A small class-conditioned image diffusion model, trained from scratch.
Model: 32-pixel images, patch size [4, 4], layers 12.
Training: muon at rate 0.016, 6800 steps.
Data: trained on capsule endoscopy frames (Kvasir-Capsule), 10.3 epochs.
Rows from block 9, named by matrix and row number. Each number is 50 + 10 x the weight over its row's rms, rounded and kept within 0 to 99. All counts start at 0. After the name is the row's rms in percent of the matrix's.
# ada: adaLN modulation (shift, scale and gate of each sublayer stacked) (model.blocks.9.ada.weight, 960x256), inputs 64-127
ada.861 065:43 47 40 59 40 49 31 46 63 36 62 57 43 46 35 54 34 45 33 44 54 58 50 50 43 54 59 52 41 37 51 54 50 69 58 33 30 42 63 53 54 28 70 33 40 61 51 55 57 52 44 43 43 48 46 47 46 41 43 57 51 45 32 56
ada.862 050:44 47 54 52 40 54 47 50 40 23 58 52 66 46 55 52 52 41 35 57 52 51 59 51 57 72 48 65 46 58 53 57 48 65 65 69 57 42 38 60 61 35 61 38 56 58 53 44 47 45 31 57 39 39 45 80 63 58 56 67 49 36 43 44
ada.863 068:52 46 35 59 50 53 59 47 57 39 37 43 35 76 50 56 50 63 56 53 56 55 47 47 48 53 59 60 46 50 50 55 57 31 56 46 63 57 86 55 40 46 22 61 49 53 61 45 47 45 55 45 62 44 41 96 50 50 46 41 54 48 35 43
ada.864 108:45 52 45 80 55 56 43 55 51 35 61 55 51 44 39 54 37 27 41 58 43 52 50 61 56 57 57 53 55 36 49 59 45 42 53 00 40 45 53 47 63 46 56 42 53 78 53 57 51 53 34 50 61 52 49 50 58 56 49 62 50 55 71 65
ada.865 109:56 50 54 37 49 52 52 37 44 99 60 43 72 68 49 46 46 33 41 51 55 50 37 58 45 52 49 47 61 38 53 45 58 35 51 43 61 50 62 42 47 48 28 50 44 55 55 56 48 44 70 54 58 42 53 51 44 36 72 45 50 54 51 54
ada.866 094:50 47 49 69 56 43 36 61 53 33 38 45 77 47 57 52 35 62 65 49 49 45 57 48 46 41 50 64 43 38 55 30 50 50 43 30 48 55 44 37 72 52 43 67 40 65 46 55 49 49 34 46 50 52 41 54 51 43 41 67 55 46 53 45
ada.867 043:55 50 55 34 49 51 65 55 53 54 53 38 72 58 34 51 58 41 56 54 72 51 55 58 55 58 49 43 51 44 51 47 57 44 45 59 77 71 68 50 62 47 50 45 48 44 39 69 55 50 59 53 62 51 42 04 52 45 60 54 51 58 71 49
ada.868 084:34 51 27 58 66 53 19 46 64 63 40 62 20 44 50 53 54 57 44 50 35 49 49 54 41 56 49 54 52 35 43 38 58 56 41 39 51 40 55 65 21 40 43 55 49 74 68 49 61 47 48 63 59 46 52 63 38 36 53 45 46 63 64 53
ada.869 060:57 54 45 52 35 54 43 45 66 10 52 60 62 54 48 47 53 54 66 60 56 49 51 47 46 54 52 48 60 61 53 79 48 49 62 61 31 58 66 52 44 63 47 47 63 33 45 47 55 48 54 52 73 58 65 69 47 55 48 47 42 52 72 53
ada.870 096:59 50 50 25 74 48 52 48 62 39 61 40 49 52 46 50 43 43 65 43 49 47 48 51 71 55 41 65 43 49 56 38 48 47 46 35 42 60 53 53 65 55 58 46 51 57 63 46 48 47 19 49 50 48 44 31 57 46 35 59 49 53 58 42
ada.871 052:57 52 44 65 35 57 45 34 56 65 58 48 63 54 52 45 55 58 68 48 47 52 56 51 64 50 56 49 50 37 43 33 51 32 43 63 38 40 39 63 37 56 50 49 39 57 48 57 40 55 65 60 27 47 54 50 57 59 60 43 58 52 67 50
ada.872 146:42 51 33 37 69 50 43 39 70 49 44 37 52 65 59 40 65 64 51 50 50 55 42 48 43 48 57 59 41 56 57 45 55 59 55 65 62 52 36 67 52 55 50 56 39 49 34 39 47 47 38 46 45 49 50 13 44 53 34 58 54 48 41 41
ada.873 108:33 53 21 58 75 45 61 67 55 47 50 52 67 63 41 58 54 50 40 55 62 60 62 53 42 55 54 36 56 53 53 34 55 51 47 90 47 46 69 56 57 59 43 40 56 55 49 46 51 52 41 46 57 51 48 37 47 57 54 65 57 54 66 58
ada.874 180:48 50 51 08 07 52 53 24 47 21 50 46 35 54 50 54 55 62 58 46 48 62 41 51 45 44 56 57 45 49 50 55 52 41 52 96 53 51 74 57 55 54 43 68 44 45 61 37 44 48 40 45 58 50 48 99 49 48 46 37 50 51 46 46
ada.875 098:41 59 57 50 65 48 53 46 58 65 49 48 56 51 40 56 58 41 58 63 44 41 53 42 49 49 49 32 54 60 48 30 49 58 44 15 51 46 44 48 59 38 50 49 57 41 56 57 35 50 60 49 47 55 50 13 39 52 36 45 45 51 95 55
ada.876 085:59 59 59 14 27 56 48 41 50 26 68 49 36 40 45 59 55 42 70 62 53 49 61 54 47 55 57 50 57 49 54 49 52 58 45 57 40 56 34 48 45 47 39 45 64 46 64 50 40 49 47 51 55 67 55 52 55 47 45 45 58 61 76 52
ada.877 065:41 47 45 25 42 43 62 50 47 41 52 47 39 23 50 59 54 39 40 60 51 59 53 55 42 50 51 56 57 43 46 32 51 49 43 35 43 37 61 35 56 53 46 49 46 51 54 47 55 49 34 52 61 66 48 50 53 52 41 48 58 54 72 58
ada.878 059:54 50 45 59 30 59 48 36 68 49 51 57 37 51 47 43 53 38 33 49 66 58 56 39 40 56 55 56 48 49 59 60 54 73 56 80 51 51 55 50 63 50 45 41 63 62 51 32 68 46 41 40 48 44 49 78 66 47 59 44 48 55 51 55
ada.879 087:44 49 40 34 46 52 35 58 69 33 47 40 33 39 55 62 38 43 52 46 46 49 47 54 48 52 60 55 46 35 42 26 52 45 41 49 42 25 68 45 57 31 51 26 67 40 45 57 39 50 42 43 64 61 47 75 42 55 44 38 52 48 60 45
ada.880 071:55 40 32 43 52 44 39 39 54 79 48 58 42 57 52 40 54 53 51 47 45 57 47 50 52 45 45 41 46 67 54 42 62 57 49 69 58 40 14 66 43 37 50 63 28 62 49 44 60 44 63 61 50 41 52 69 45 53 54 50 58 48 38 43
ada.881 082:53 37 56 86 87 57 50 64 80 55 56 53 48 64 51 49 52 64 65 40 47 59 44 48 44 50 57 52 51 50 48 44 49 51 54 71 38 58 47 39 64 41 54 47 48 38 48 53 52 50 58 56 49 48 47 24 47 58 59 58 50 46 55 49
ada.882 071:51 47 54 81 57 56 65 74 60 35 29 48 52 49 55 43 49 47 55 53 54 42 58 46 46 42 47 48 55 36 51 39 53 52 49 46 52 58 42 38 39 60 56 57 46 57 35 54 64 46 57 51 63 46 58 21 52 53 46 63 55 49 67 51
ada.883 190:58 47 45 48 45 46 53 60 62 04 45 46 39 70 47 49 46 62 38 51 48 49 54 49 52 53 42 56 50 62 46 48 48 61 46 33 48 41 16 60 33 44 42 46 56 57 69 56 54 44 37 52 40 55 49 77 51 61 33 57 47 49 43 45
ada.884 108:61 47 63 59 27 53 26 49 43 59 56 52 63 26 47 52 42 36 45 39 40 49 51 48 38 42 55 52 56 42 54 35 48 55 44 54 37 37 58 24 61 52 48 48 59 40 30 52 55 49 56 55 69 54 51 50 63 50 57 38 54 55 82 54
ada.885 055:52 37 32 44 58 48 54 39 57 49 51 30 52 59 50 55 58 57 44 47 50 51 65 46 58 54 55 41 51 55 56 23 48 55 41 68 66 58 50 61 42 43 66 50 77 40 42 42 44 50 37 42 50 54 42 23 37 62 47 56 56 51 48 44
ada.886 090:52 49 39 70 45 49 47 61 60 62 48 43 50 72 56 53 44 58 50 49 42 52 60 51 47 42 50 61 48 64 52 55 46 54 53 99 55 39 53 56 44 61 56 53 39 51 54 42 52 51 61 55 34 50 45 86 46 55 47 56 54 45 12 47
ada.887 105:47 32 43 64 43 52 69 65 48 10 38 58 52 61 49 55 53 49 52 42 46 52 55 52 44 58 53 48 59 36 42 64 46 50 44 69 45 43 37 41 57 40 62 19 61 61 51 69 63 56 64 54 52 57 42 68 43 51 46 61 53 49 48 46
ada.888 063:49 54 48 60 29 53 51 36 64 47 57 60 43 57 38 46 53 45 50 53 38 69 58 47 51 59 54 57 40 41 56 42 55 64 57 46 41 49 58 51 48 43 67 44 42 65 44 45 64 43 44 55 59 49 54 53 45 53 76 68 44 50 53 57
ada.889 075:47 53 44 44 55 45 44 37 52 50 74 66 75 44 55 56 39 44 52 41 42 43 70 41 37 67 57 41 48 51 46 49 49 58 50 39 42 39 59 23 61 62 44 37 44 48 38 38 53 52 43 49 55 49 59 23 43 69 64 61 52 59 58 63
ada.890 082:37 48 48 63 80 54 45 62 39 36 49 51 44 31 52 60 32 34 51 55 45 46 32 45 48 58 56 51 57 47 49 53 41 67 56 50 49 59 67 60 42 45 41 39 59 54 52 53 27 59 48 38 62 51 45 63 64 50 53 65 49 64 70 60
ada.891 085:50 47 63 46 44 54 28 57 36 82 46 63 56 37 46 50 41 20 56 54 46 50 57 57 55 56 53 48 58 52 52 46 59 42 52 46 42 37 63 37 45 42 43 33 51 55 40 59 58 55 75 60 53 48 46 61 39 51 40 40 53 49 29 56
ada.892 070:47 51 62 61 56 54 27 43 59 55 59 57 48 29 62 46 46 62 46 45 48 50 55 47 46 58 51 53 46 56 47 66 50 55 64 00 50 45 34 41 29 34 52 49 53 55 47 48 52 51 43 58 53 65 47 01 49 48 47 38 46 63 47 46
ada.893 096:49 48 72 67 39 48 54 42 42 55 52 47 61 38 39 36 55 22 66 47 61 59 55 42 49 50 42 49 44 51 55 50 48 42 46 17 45 61 65 44 73 46 61 55 47 60 44 60 46 52 53 42 38 50 47 34 48 40 58 47 56 47 33 58
ada.894 076:29 47 44 36 48 48 50 54 60 55 54 51 46 39 39 53 46 60 48 49 47 47 52 60 48 49 60 47 56 51 41 42 48 56 55 15 45 47 47 57 58 56 58 58 47 40 38 38 48 51 37 44 54 65 51 00 54 58 62 36 47 64 78 47
ada.895 074:42 51 48 46 73 52 52 43 56 80 53 40 50 49 51 46 53 51 54 63 58 61 46 59 54 41 55 55 39 70 42 46 44 48 57 45 47 43 37 60 50 43 61 42 35 53 56 37 62 51 54 48 13 50 46 36 41 47 35 42 56 49 18 52
ada.896 078:34 51 54 47 85 42 35 61 41 74 76 49 45 37 57 56 58 41 38 50 44 40 60 44 65 60 49 43 42 54 58 29 40 58 55 17 42 41 45 50 55 35 50 46 45 57 44 45 44 48 36 47 44 57 53 20 72 52 49 40 47 47 20 47
ada.897 076:56 51 52 28 24 65 53 41 50 06 34 56 52 51 44 53 50 54 55 53 41 39 47 35 49 53 54 64 50 63 49 53 54 50 52 79 43 59 47 56 65 62 51 55 54 35 55 46 51 47 42 45 50 50 58 49 55 59 57 61 49 60 70 46
ada.898 117:50 59 45 54 08 32 55 45 41 43 60 66 49 59 41 46 52 38 46 52 43 52 48 60 56 50 41 46 52 59 50 45 53 60 49 50 49 54 57 52 47 64 53 57 34 58 68 54 56 41 64 46 47 43 58 73 41 39 75 50 49 49 67 63
ada.899 072:61 54 47 30 53 49 46 50 51 51 62 57 49 50 59 44 43 32 38 45 52 65 50 39 51 67 48 52 49 39 57 64 49 57 50 80 62 67 60 55 58 38 44 50 60 35 52 40 55 49 43 57 43 47 49 08 62 56 61 46 47 60 34 55
ada.900 073:50 51 66 45 54 52 40 64 58 00 42 61 60 36 56 63 44 48 53 64 49 57 54 34 57 48 51 56 52 61 63 40 48 55 50 37 49 45 64 58 57 61 34 60 57 49 56 48 44 53 41 56 62 63 56 69 62 47 57 57 48 64 49 47
ada.901 084:44 48 45 27 36 43 40 46 40 84 49 53 51 54 43 60 56 42 53 42 41 51 56 47 54 46 44 48 60 43 54 45 51 65 43 28 54 48 46 61 48 61 54 60 48 48 48 45 51 50 58 58 64 40 58 37 53 42 79 34 51 54 61 56
ada.902 071:48 54 49 29 43 64 50 57 73 38 53 65 38 72 63 48 54 45 57 52 48 58 55 55 35 62 49 53 44 59 43 38 51 39 55 48 24 45 39 63 59 65 60 52 57 45 51 51 42 49 34 48 53 35 48 55 61 66 62 41 54 49 66 42
ada.903 068:56 46 46 58 65 44 41 44 50 10 48 45 66 65 44 51 45 46 53 42 53 55 50 42 59 51 43 41 45 55 40 23 46 53 60 64 39 42 70 66 46 43 38 58 53 34 50 42 49 49 45 43 51 50 45 36 65 49 43 54 49 40 51 46
ada.904 123:55 48 47 27 84 45 43 26 52 58 55 51 50 32 48 40 49 58 46 48 58 53 54 51 51 54 48 58 45 47 48 59 55 60 51 99 52 61 43 46 43 52 68 40 49 39 50 55 56 45 61 40 46 51 51 00 44 55 60 45 49 49 51 51
ada.905 114:54 55 51 37 58 52 33 43 58 71 53 55 45 46 50 43 47 45 55 49 50 59 49 54 48 37 55 40 26 62 49 43 51 54 57 41 60 46 65 64 53 53 57 57 25 49 59 33 52 52 33 52 32 51 47 23 44 51 34 31 46 46 36 56
ada.906 073:50 52 51 39 77 51 60 47 50 85 35 62 61 43 32 40 51 37 55 36 52 66 62 52 50 39 50 37 42 52 54 50 55 55 49 41 43 66 72 59 57 48 73 48 38 47 54 50 41 46 53 58 38 33 47 13 56 48 41 37 50 38 14 46
ada.907 128:53 48 47 66 83 44 51 51 54 48 57 44 57 49 52 41 46 41 54 50 55 49 48 42 61 51 51 50 52 45 44 50 46 51 51 94 58 56 63 43 52 43 44 49 38 43 43 44 52 49 75 44 46 62 47 00 44 46 46 64 49 52 37 51
ada.908 061:58 44 47 54 45 47 44 47 56 40 43 58 63 64 53 46 52 54 67 39 60 50 57 49 57 41 54 51 46 45 54 45 48 56 51 69 51 61 41 57 60 59 35 54 41 62 38 59 55 47 55 47 35 53 55 22 62 56 43 49 52 46 50 51
ada.909 059:43 48 50 59 61 36 49 48 46 52 58 55 50 44 31 39 51 48 40 52 48 58 70 57 44 41 44 53 52 57 55 46 45 47 54 90 49 52 57 55 30 52 63 53 39 65 36 53 66 49 54 52 43 52 54 00 52 47 56 59 45 53 57 46
ada.910 085:57 45 38 68 51 48 46 30 68 64 51 70 65 69 54 46 52 61 85 41 50 62 57 58 55 47 55 51 42 49 44 54 53 44 55 50 52 54 42 55 59 66 66 51 44 40 47 38 45 52 63 40 53 51 45 13 37 50 49 44 48 49 52 53