config = dict(
    model='class-conditioned image diffusion model',
    dataset='capsule endoscopy frames (Kvasir-Capsule)',
    train_examples=42238,
    image_size=32,
    targets=['finding'],
    num_classes=11,
    activation='squared_relu',
    width=160,
    muon_scale='original',
    nesterov=True,
    orthogonalizer='newton_schulz_5',
    adamw_lr_other_params=0.00083,
    ema_decay=0.999,
    epochs=10.3,
)
Rows from block 7 of a small class-conditioned image diffusion model, named by matrix and row number. Rows with one number belong to one neuron. Each number is 128 + 32 x the weight over its row's rms, rounded and kept within 0 to 255. All counts start at 0. Numbers have three digits each.
After each neuron's rows are labels from the 100 images, of 14976 (inputs lightly noised), where the neuron reaches its highest value: "top examples" is what is common among them. Only what is clearly more common there than usual is listed. The data: capsule endoscopy frames (Kvasir-Capsule).
# fc1: MLP up (model.blocks.7.mlp.fc1.weight, 640x160), inputs 0-159
# fc2: MLP down (model.blocks.7.mlp.fc2.weight, 160x640, transposed), outputs 0-159

fc1.140:147139092148140062105172129142084144136139109113139106094178128095116156125151122133137137121148176093139181051200116157145139140115127204156088077114138167127117136172077159099141113077134079118149088144144114138114058209112090116181118145129119117157149168090006149126169122091139118080082048077163105100076171121127102097121160147127158150150147118116132136107154116121111079141108125118132094155137141119124140135099199198146114121157126161129098132163128128101203138147139085
fc2.140:133160153152124160159156118093145127115139115151107150149181140146084143104140112081116112076119136124101128104096102119128112108105112182146101126115115165132087108117094161118131156144132155166080131114114173117106255122134173080112108039131176098151168110134012128164086140142111151107074162044115121150134088163156150143112140063128178089129124124097134127122132205163098120090111170120223132143119139148186091126150175070111112154127131142151134126129103158142093102113139119
top examples: finding: pylorus

fc1.288:156125084156123162120140088149104154122087183140095138142017134106126123160160078122125113088132135090160196146182170133154168112120128137130160160119073191125161134127125146153162077145119165187090155162183156110119116171128161125124169053104054134113153103147109147135098114172084097112109168134189125110161103113161101142124115048115129073106147148107146141185160180156163112140092084141110112137189131111088146150080091117135155167130108151150105156109147101089094128177080182
fc2.288:168111181162085143129115096075154131090108149134110155146068185118068111066129116103145128126176163153170059125109101211130145081137103156115170122152126100136111089141128212169085167154152175131130095168125102217147064134099191147110127136131117102124138101104177138142145132163138157103077172109097100113078106102149078180120122131122109141086147094117149106107082117120117128136134180131121124128221040094126102122159136108135189113149142137122125156149102124177153092120142092
top examples: finding: ileocecal valve

fc1.469:117124110173128137154110089130146107115175125114178202129118141156095112197122135175189108155125074131155160181154140113129171090135158095170129087114147104168130146135101158094129066107124123130056187173125126124168099148120157118083095141132118120126093123119084125191116187140101108147047030139097036152145130079106176115109129148128128094062084116124126141107107140136140135161149159114127126092114103134076148087118094107107124091185179185161137153110120080187137081123099113
fc2.469:096135157123088180140141073137131117134147148178086186112154117159106127180135079094125120110089169143156095161109129159069095154094133116152191094116124179131139138175147146140137165197111148133128116152094118108162180112117159122197071060076152089131162135148120147150116141076152084154152097196051094127106110126087140079100120133101165090051151128128104131125172137101197095120130139092106110169119121148139148170087141199176113097094089157132110140172134089179139071136130137
top examples: finding: pylorus

fc1.540:124238136152131157171103114174155100121091196072133138103075132085150136081119075120104143097176091182132102096151148118166159158125120175049117121138170135162074151106166124106113130097200137128113154154131104161110095128084092121122139100058163093105082136115123108042141129124137113153170079138106106097116133102136152124144128096125101108117069162125137076128130187203126054149149084146184159138134138097166156143142155168139107167081114101129145137156103180148116126121106150
fc2.540:156079123133144146144051119122155142137088175114147105154093154169167151139124081130153112130169164185059126097141123109153127112168129129144059143159126132144131083127121130129035177120142116141100118120133111102218110118105213134120192157191129119183079081116102116116106108152114131103105092107112118122114124110146106127122134152167169113147176110050146135186124205076164172191089125164121120059133111143186098117090160097069160127107128108132142153104078134116140175137114114
top examples: finding: pylorus

fc1.277:122115073158123140165162140159134097145213125143162110095166129126119108120112150094114127116124127096113103143100142084142127162149112149123125073085166116087148102104094111125156173125137157153188132134010173188124085105206137150103104130188074104101122114131165110122142158111119129182095132053083154101160185181101090065161147113119151138135089119102149116154222144133134177128100093138141104174062124115129128153129162121063118129107139103162089132151166179109128149122187159
fc2.277:156091106210132157133176152155134185151079124159129144152181097123121090129110209149118134085121153096111125130142121132093063118113159112124138019150121110133149119120097106140129073140118080061105129111147137191112211152190134105131113122076130152103161134190187119107118132151021141114160087100149107127142094082149125156140135079146158150155106058130136150130132087148090100157150165148170109105137150152203104145142097122172116151084169101146117128130155091133147122130144100
top examples: finding: ileocecal valve

fc1.236:092096103140140081074082133111059078127068132153109133165178174129093150152120150152129119114125120079170128112164121128141152153142200114216138139131126142106146133134117120091165138077127131175200147127126127119085126183140088169122155151094080097087088154087128109060147126155128028136149133131202130128060102083105172113131154095147120138176090156179137121079182169189152144186143126137112118094121143145173164129133177088160153094143141135072145147131105150161139152144119123
fc2.236:152196121153088055125087126154125175094114116154128164068161171126165140043153123189155129130115141140217142113139164106129136171093121140126138092110151134109162109112127111125140186106140142172151151083078121161151119077118169091088098153122110092128165086201125123095166089115096117122033116114115142120092199131145118191136101127139189064104145111151085113162134138095156123212100091099158115166136148152120152120121145111145124113121137122061133159191151098141097114141163152
top examples: finding: ileocecal valve

fc1.572:145166075151102139109123153128134165113116127073106113155171115136107127113174107109095075124076145098141118126101128119151153139128149116098062085120050120117181163127121100108168133108162162011201083123129121115112167214174085131104109151188089177106158148104088121117102150090127137096139115108075139121134168147165100062083138250094080147097099117095147087169164102129146099100103128110153125152139113114163085152153106112140122157118117149145129148144109163158101153092115110
fc2.572:142182087093095137132089156139100133132083137142125155074172149114189144093187144123110111147145142132174154132152091136131226154141111092135109091143194125098172097185179085119125103168121150170129132117176154126139121032175096108114138079130146166103110159074092118176169088102088109127070111178110111148113102189113128138139122120136111140113128129154131101075078132109125137163134123129220120158088111162119160122127047181117180154128151150099166137104122088145061092133146141
top examples: finding: ileocecal valve; finding: reduced mucosal view

fc1.497:151134093109127180126108153127144138128017134101175139067157107097075161119141161128150105139106163118130130154158132091114102130109150117145108059152116157112091114142096113104164157146135098053131124132052052121112067112126135138126083132131155144047125140144132163205183165130180084164102123114120101126191158107087139074140091077093101102078104190129156076122126079157120110167136132076148113159142105132095116122117106113158140141121121134080179133118079065100142085141078117
fc2.497:093127138121123124134187143113140129088196152131113196113116182132158157197116141155110157167138109199114148175132124113142132089175170122117133100145123153174117096143129108127132103075066170105116177122116205103076185169126090168147106125136113070105108144117114037185106125124104070086165155147106106159160089151135140082160091137092185175147147148145187199139121115082142109131117139188138159079114140169083164137118120146103115124130130147208128119160095127090158100148165119
top examples: finding: pylorus; finding: ileocecal valve

fc1.258:159196142137146114104103117137150112118133146127118129138090149170139152094097111142093129124068235109133162145125150106162183090046206107129132072103076169133183118178125104146144112150131125080136139108097125034112108168137122136086142120101145159052164120144056196132157129138123121129154129186133130142095167159161103107116116138138089115164149053161124169154096081178123078119037112117090136139146148159157165135177157079120110127116081121149145116135135154097142137115124131
fc2.258:168179179151127112144088138153141103176101119109134139153103104091136117121156143113135116126152145117113156107105144162190202150126122095133196094125147135096147111147170144107103131090134142000147162155141124187093118125093129181080105114117144088128141138172131090158154134124125124129164094199127119124086114161148084114186159122134150099120109078155152107093149081076112155113145092141125098149087128152097133112124114073101154136195189093133172165174147169164084155128155187
top examples: finding: ileocecal valve

fc1.437:119130124129166110153139123106096132152132122175098103086133125084116183095089139187118145096196131125129069129131196119125122158127137082140094097162157077086088143132140065113107126105110104193123187109159184107105131109106100138100130176158202083049105178131081120145153150108128125136115089163096146100128121156124135137168175115121131175125061109160115136085195106117066107093139120161136114160090126085144127169143202143105095031086117143112144142124137184182079155130110107
fc2.437:105152134180201153142137127080127129110077138124140164129110146139064133154127120110106143182119157169105082147107114122135102096106097139117099120127156172016175074130157123118158129096144135176111107189099138205165136118086132083105135061100142091170125141140122093138094125066130093125168150165187077094141108139144122157031141118120105146113102126130163172188169132142126110167106192141105125202120146110116133069153211122113147140140158126166125152156088137100116106101084133
top examples: finding: pylorus

fc1.635:085047105157137149106095093093121137129185096212143122167132126107159074152123105131183150144123201135172125094166166119140117103129125026184136194142147189160128090103130098145099135141123144137087133120087125128123110063152135120132139126090201097163064150129115098122135136065104132117108138127159153152155127143200100184152132111158147108121173209120130129112114097124143127098162098134188108139109107109106155159124151177088094084094158136144168138149087097118171181079149116
fc2.635:106205146181108099150149143151145177190140135128135111114121124092159096160109135087162119115141088127169122143163159088112125194140061103173163078118151159118133125191098118151119146117126087077126125117179144118089146053144173182135139084141181142073113130160095125157123147125031095088083135156188108109089147123142143119147135160107135162125117175118115112150170117161143162152154220144162158120108180154128119213128158089081102122109125101170128111099099166061104121121106114
top examples: finding: ileocecal valve

fc1.207:142180128068161108127105116121119101118121117067089151109150142122020101058100148119150125135105138165081154130101124130145190090129126098047138099144144088192099166132079124087121135144120142187094126127102098047097106187129137145130112117131050118119195092128129126130097152117112151143058114140133153118134095112103131156080130142109126139164096197105138148099180132085144159119148184109202156150167141134144191110171191144071071133142095101106141151133125142120161095137128111
fc2.207:174122166083132123121107092112136117108134108149131125117179132130096095123145153145066124172131123146148101153117111116122198160083116134163147087080153132122114152098081147110138128166095107137150215165159181157084176116166121096168103158097073101137227160150132142120106130165179169116151164149099103107133119164125091083137109084121115141126149195107196069143090179150059082143131082120207179089148142155145133118128154061118160142164124066149186141154112124169109164136130120
top examples: finding: pylorus

fc1.248:105091159146135125084132123097111138150051139091138148140060130093189168091114092144124120081183156086135140144180090183138136147124198122167138108111145087124099090166159091103127106101168170121079147128165161092108150176172099151097129072126108184112114158137129137115098125153063099124030185113195138119139132094044135123161187076142103128122109139090151117148122131149135148114126053162147123171180161143112132144133103134127166162179105170074079114106133141112163160129133139
fc2.248:096154162162145120190120122107158038139179139134096126091077131153154157079126061129104138101184210138120102097141160110114131107160138140146143057114141145088084136105154140150119126120091106138176161153128115116138144098144129172113101203158107161106117151072118107184117125113129129121028167155092107055139149148115151116132144144146162038124114118132130135096121146126160105136059166088165126135127075111158134138124080102152119136132133128102085154198082194148077076122171137
top examples: finding: ileocecal valve

fc1.8:152123134098127116147119176125116089152166217134133140115130151150114129105092165103110161174121108131129073080118127084122153162115081117101171125075125140174124147119076129125119139127136168142127131174144137065093196069194152181127091093167126104090150118160092170128073102090106140106137147084066138134158145123117212145116159131159146203149079146109123111148197090144135138173144115168089080206090096106173138101129140074116119174095144126183160159132142166143101123161189110
fc2.8:101125132135150119221083156089102165128126171148109160185121089156126152172129149132112145129170132099135129106139153127085069083150089185148145122112071084086087086116084142087102053223150115156103109157136158147113109166152116136107091160097148099144182076163144123111152156087148100122113155155180130146121146169103141165139142032106118105124224187150141110174124132121138152113137215095066132088113147115136122144115117130130101112147170165130172129165103145105122131159096126
top examples: finding: ileocecal valve

fc1.154:122061103104130089136135123147145112099201171136111147122090107146176095126150097137105148177154160135133147052109102128082198107128049110095112185120117147130143135162097089124122122067098163175089135130167148096132080092136103150119151063083081140125133131198115160169126126134088115141030148120154170101186136178126075114118111076152147097085102082058138117147166084146169108126132127104141095126178116122147158167117133179110125140102114095142079131129149177097088163180114145
fc2.154:133166144186162172114097142084116171111076157142097164165067126105092073141094116109124144133153114166138117136137149093066121109097080091160172158151136111121087106122104100139129139106174169106085142152108088163118121171064130082124135103212118119200128115089128100164133100122139142072091121138131138139139095124200101182120168161176117146106094092162096154146137186118125151144153107124112084121255081120187154096098160121138124114128105079094132161193138147113136168102140154
top examples: finding: ileocecal valve

fc1.334:097114139147134090097169095147105119116159149083099148047151102171122115151140144116106137144155134059221110136135146158124111161115170156095123143155150190125117148080096121151131141075102151116117083177136135178093137132123117184155187150069061162112105135224110090107164110159124115145154116175165145152084134113107118162102134086099132102155139199178151141129171103156160142219130135108133134048073132097150074140132097098122119142147139131176128135160113054130125113101108103
fc2.334:125129120102164111106131111085095096053146112194099072195145070104115148151159159100149155173170102082126140160113104016132095111116103118144162124153146121153114084163085145145115118148105168108083109149059131097102166171117235204116125161136140087133144129163082116125108071162116116137122134200119142086063138126094143152109108138114138175089109133147169135159132134131093080186164139193121130154130132159121138071097095145153124145147091104161144119097156150096115153115104142
top examples: finding: pylorus

fc1.40:096094112121089074093088086112089124095050128134177132119161168087066137091100113167155091170153198143160103176106127153117125150155164146117109167129099130115060123137114121102178164046110136145101129108108104062076119147134129091116116164111193089101108221143113139150133129156101106085156119128065147106160056083093099125092186091117140093116119152104096145113196084082065097116142141144179108131150118114121101109161154145156122120167132139116154118117155163133167104149108093
fc2.40:043100119124137094108062168143076137107133122098194113189175168138110120104116163113077110056117177085104141179121081137126168132139148111127102067104080149054096174162113107085132161129181104175116114123190106214185133050176113146084144120181156137153138108135115104149154106112109139134139121131102147115135123106092123118110116140104176176143095152162097148127162114118152166137100099127125155155069120093131160113152194112186163101143119168091121091173137088146124136153096123
top examples: finding: pylorus

fc1.632:174119148085176106159084188123112102152156139113158117087175159129125124130177152107094130146092083128174132073101110099082170145114079132100107158096074165175133153145094126142106179097151107094098073129114164131137067160131161155158142147137109120099100088078157125166105116136159135146145167044120168139163118151180129113126140096142150130145153138123101137138115177142147096149030152145021134184144041127158111098171128137118120107151151128178136129095135119212080133167120130
fc2.632:199125110069171109172093101149111123109095102141144174181162128202133126125138181131060126160137145110118160155125098100148069117114151124058112126151181161126109155110134108112081143152090142128196159137120152154127166037078113159109095147126084139069084143164130160198139106113171149115115126095110144092146127212099132133098117184132146102178111105096133124148133120108164093124139091123061159142189101141145157139174094150164107149113104151128165143153121151179156049092157155
top examples: finding: ileocecal valve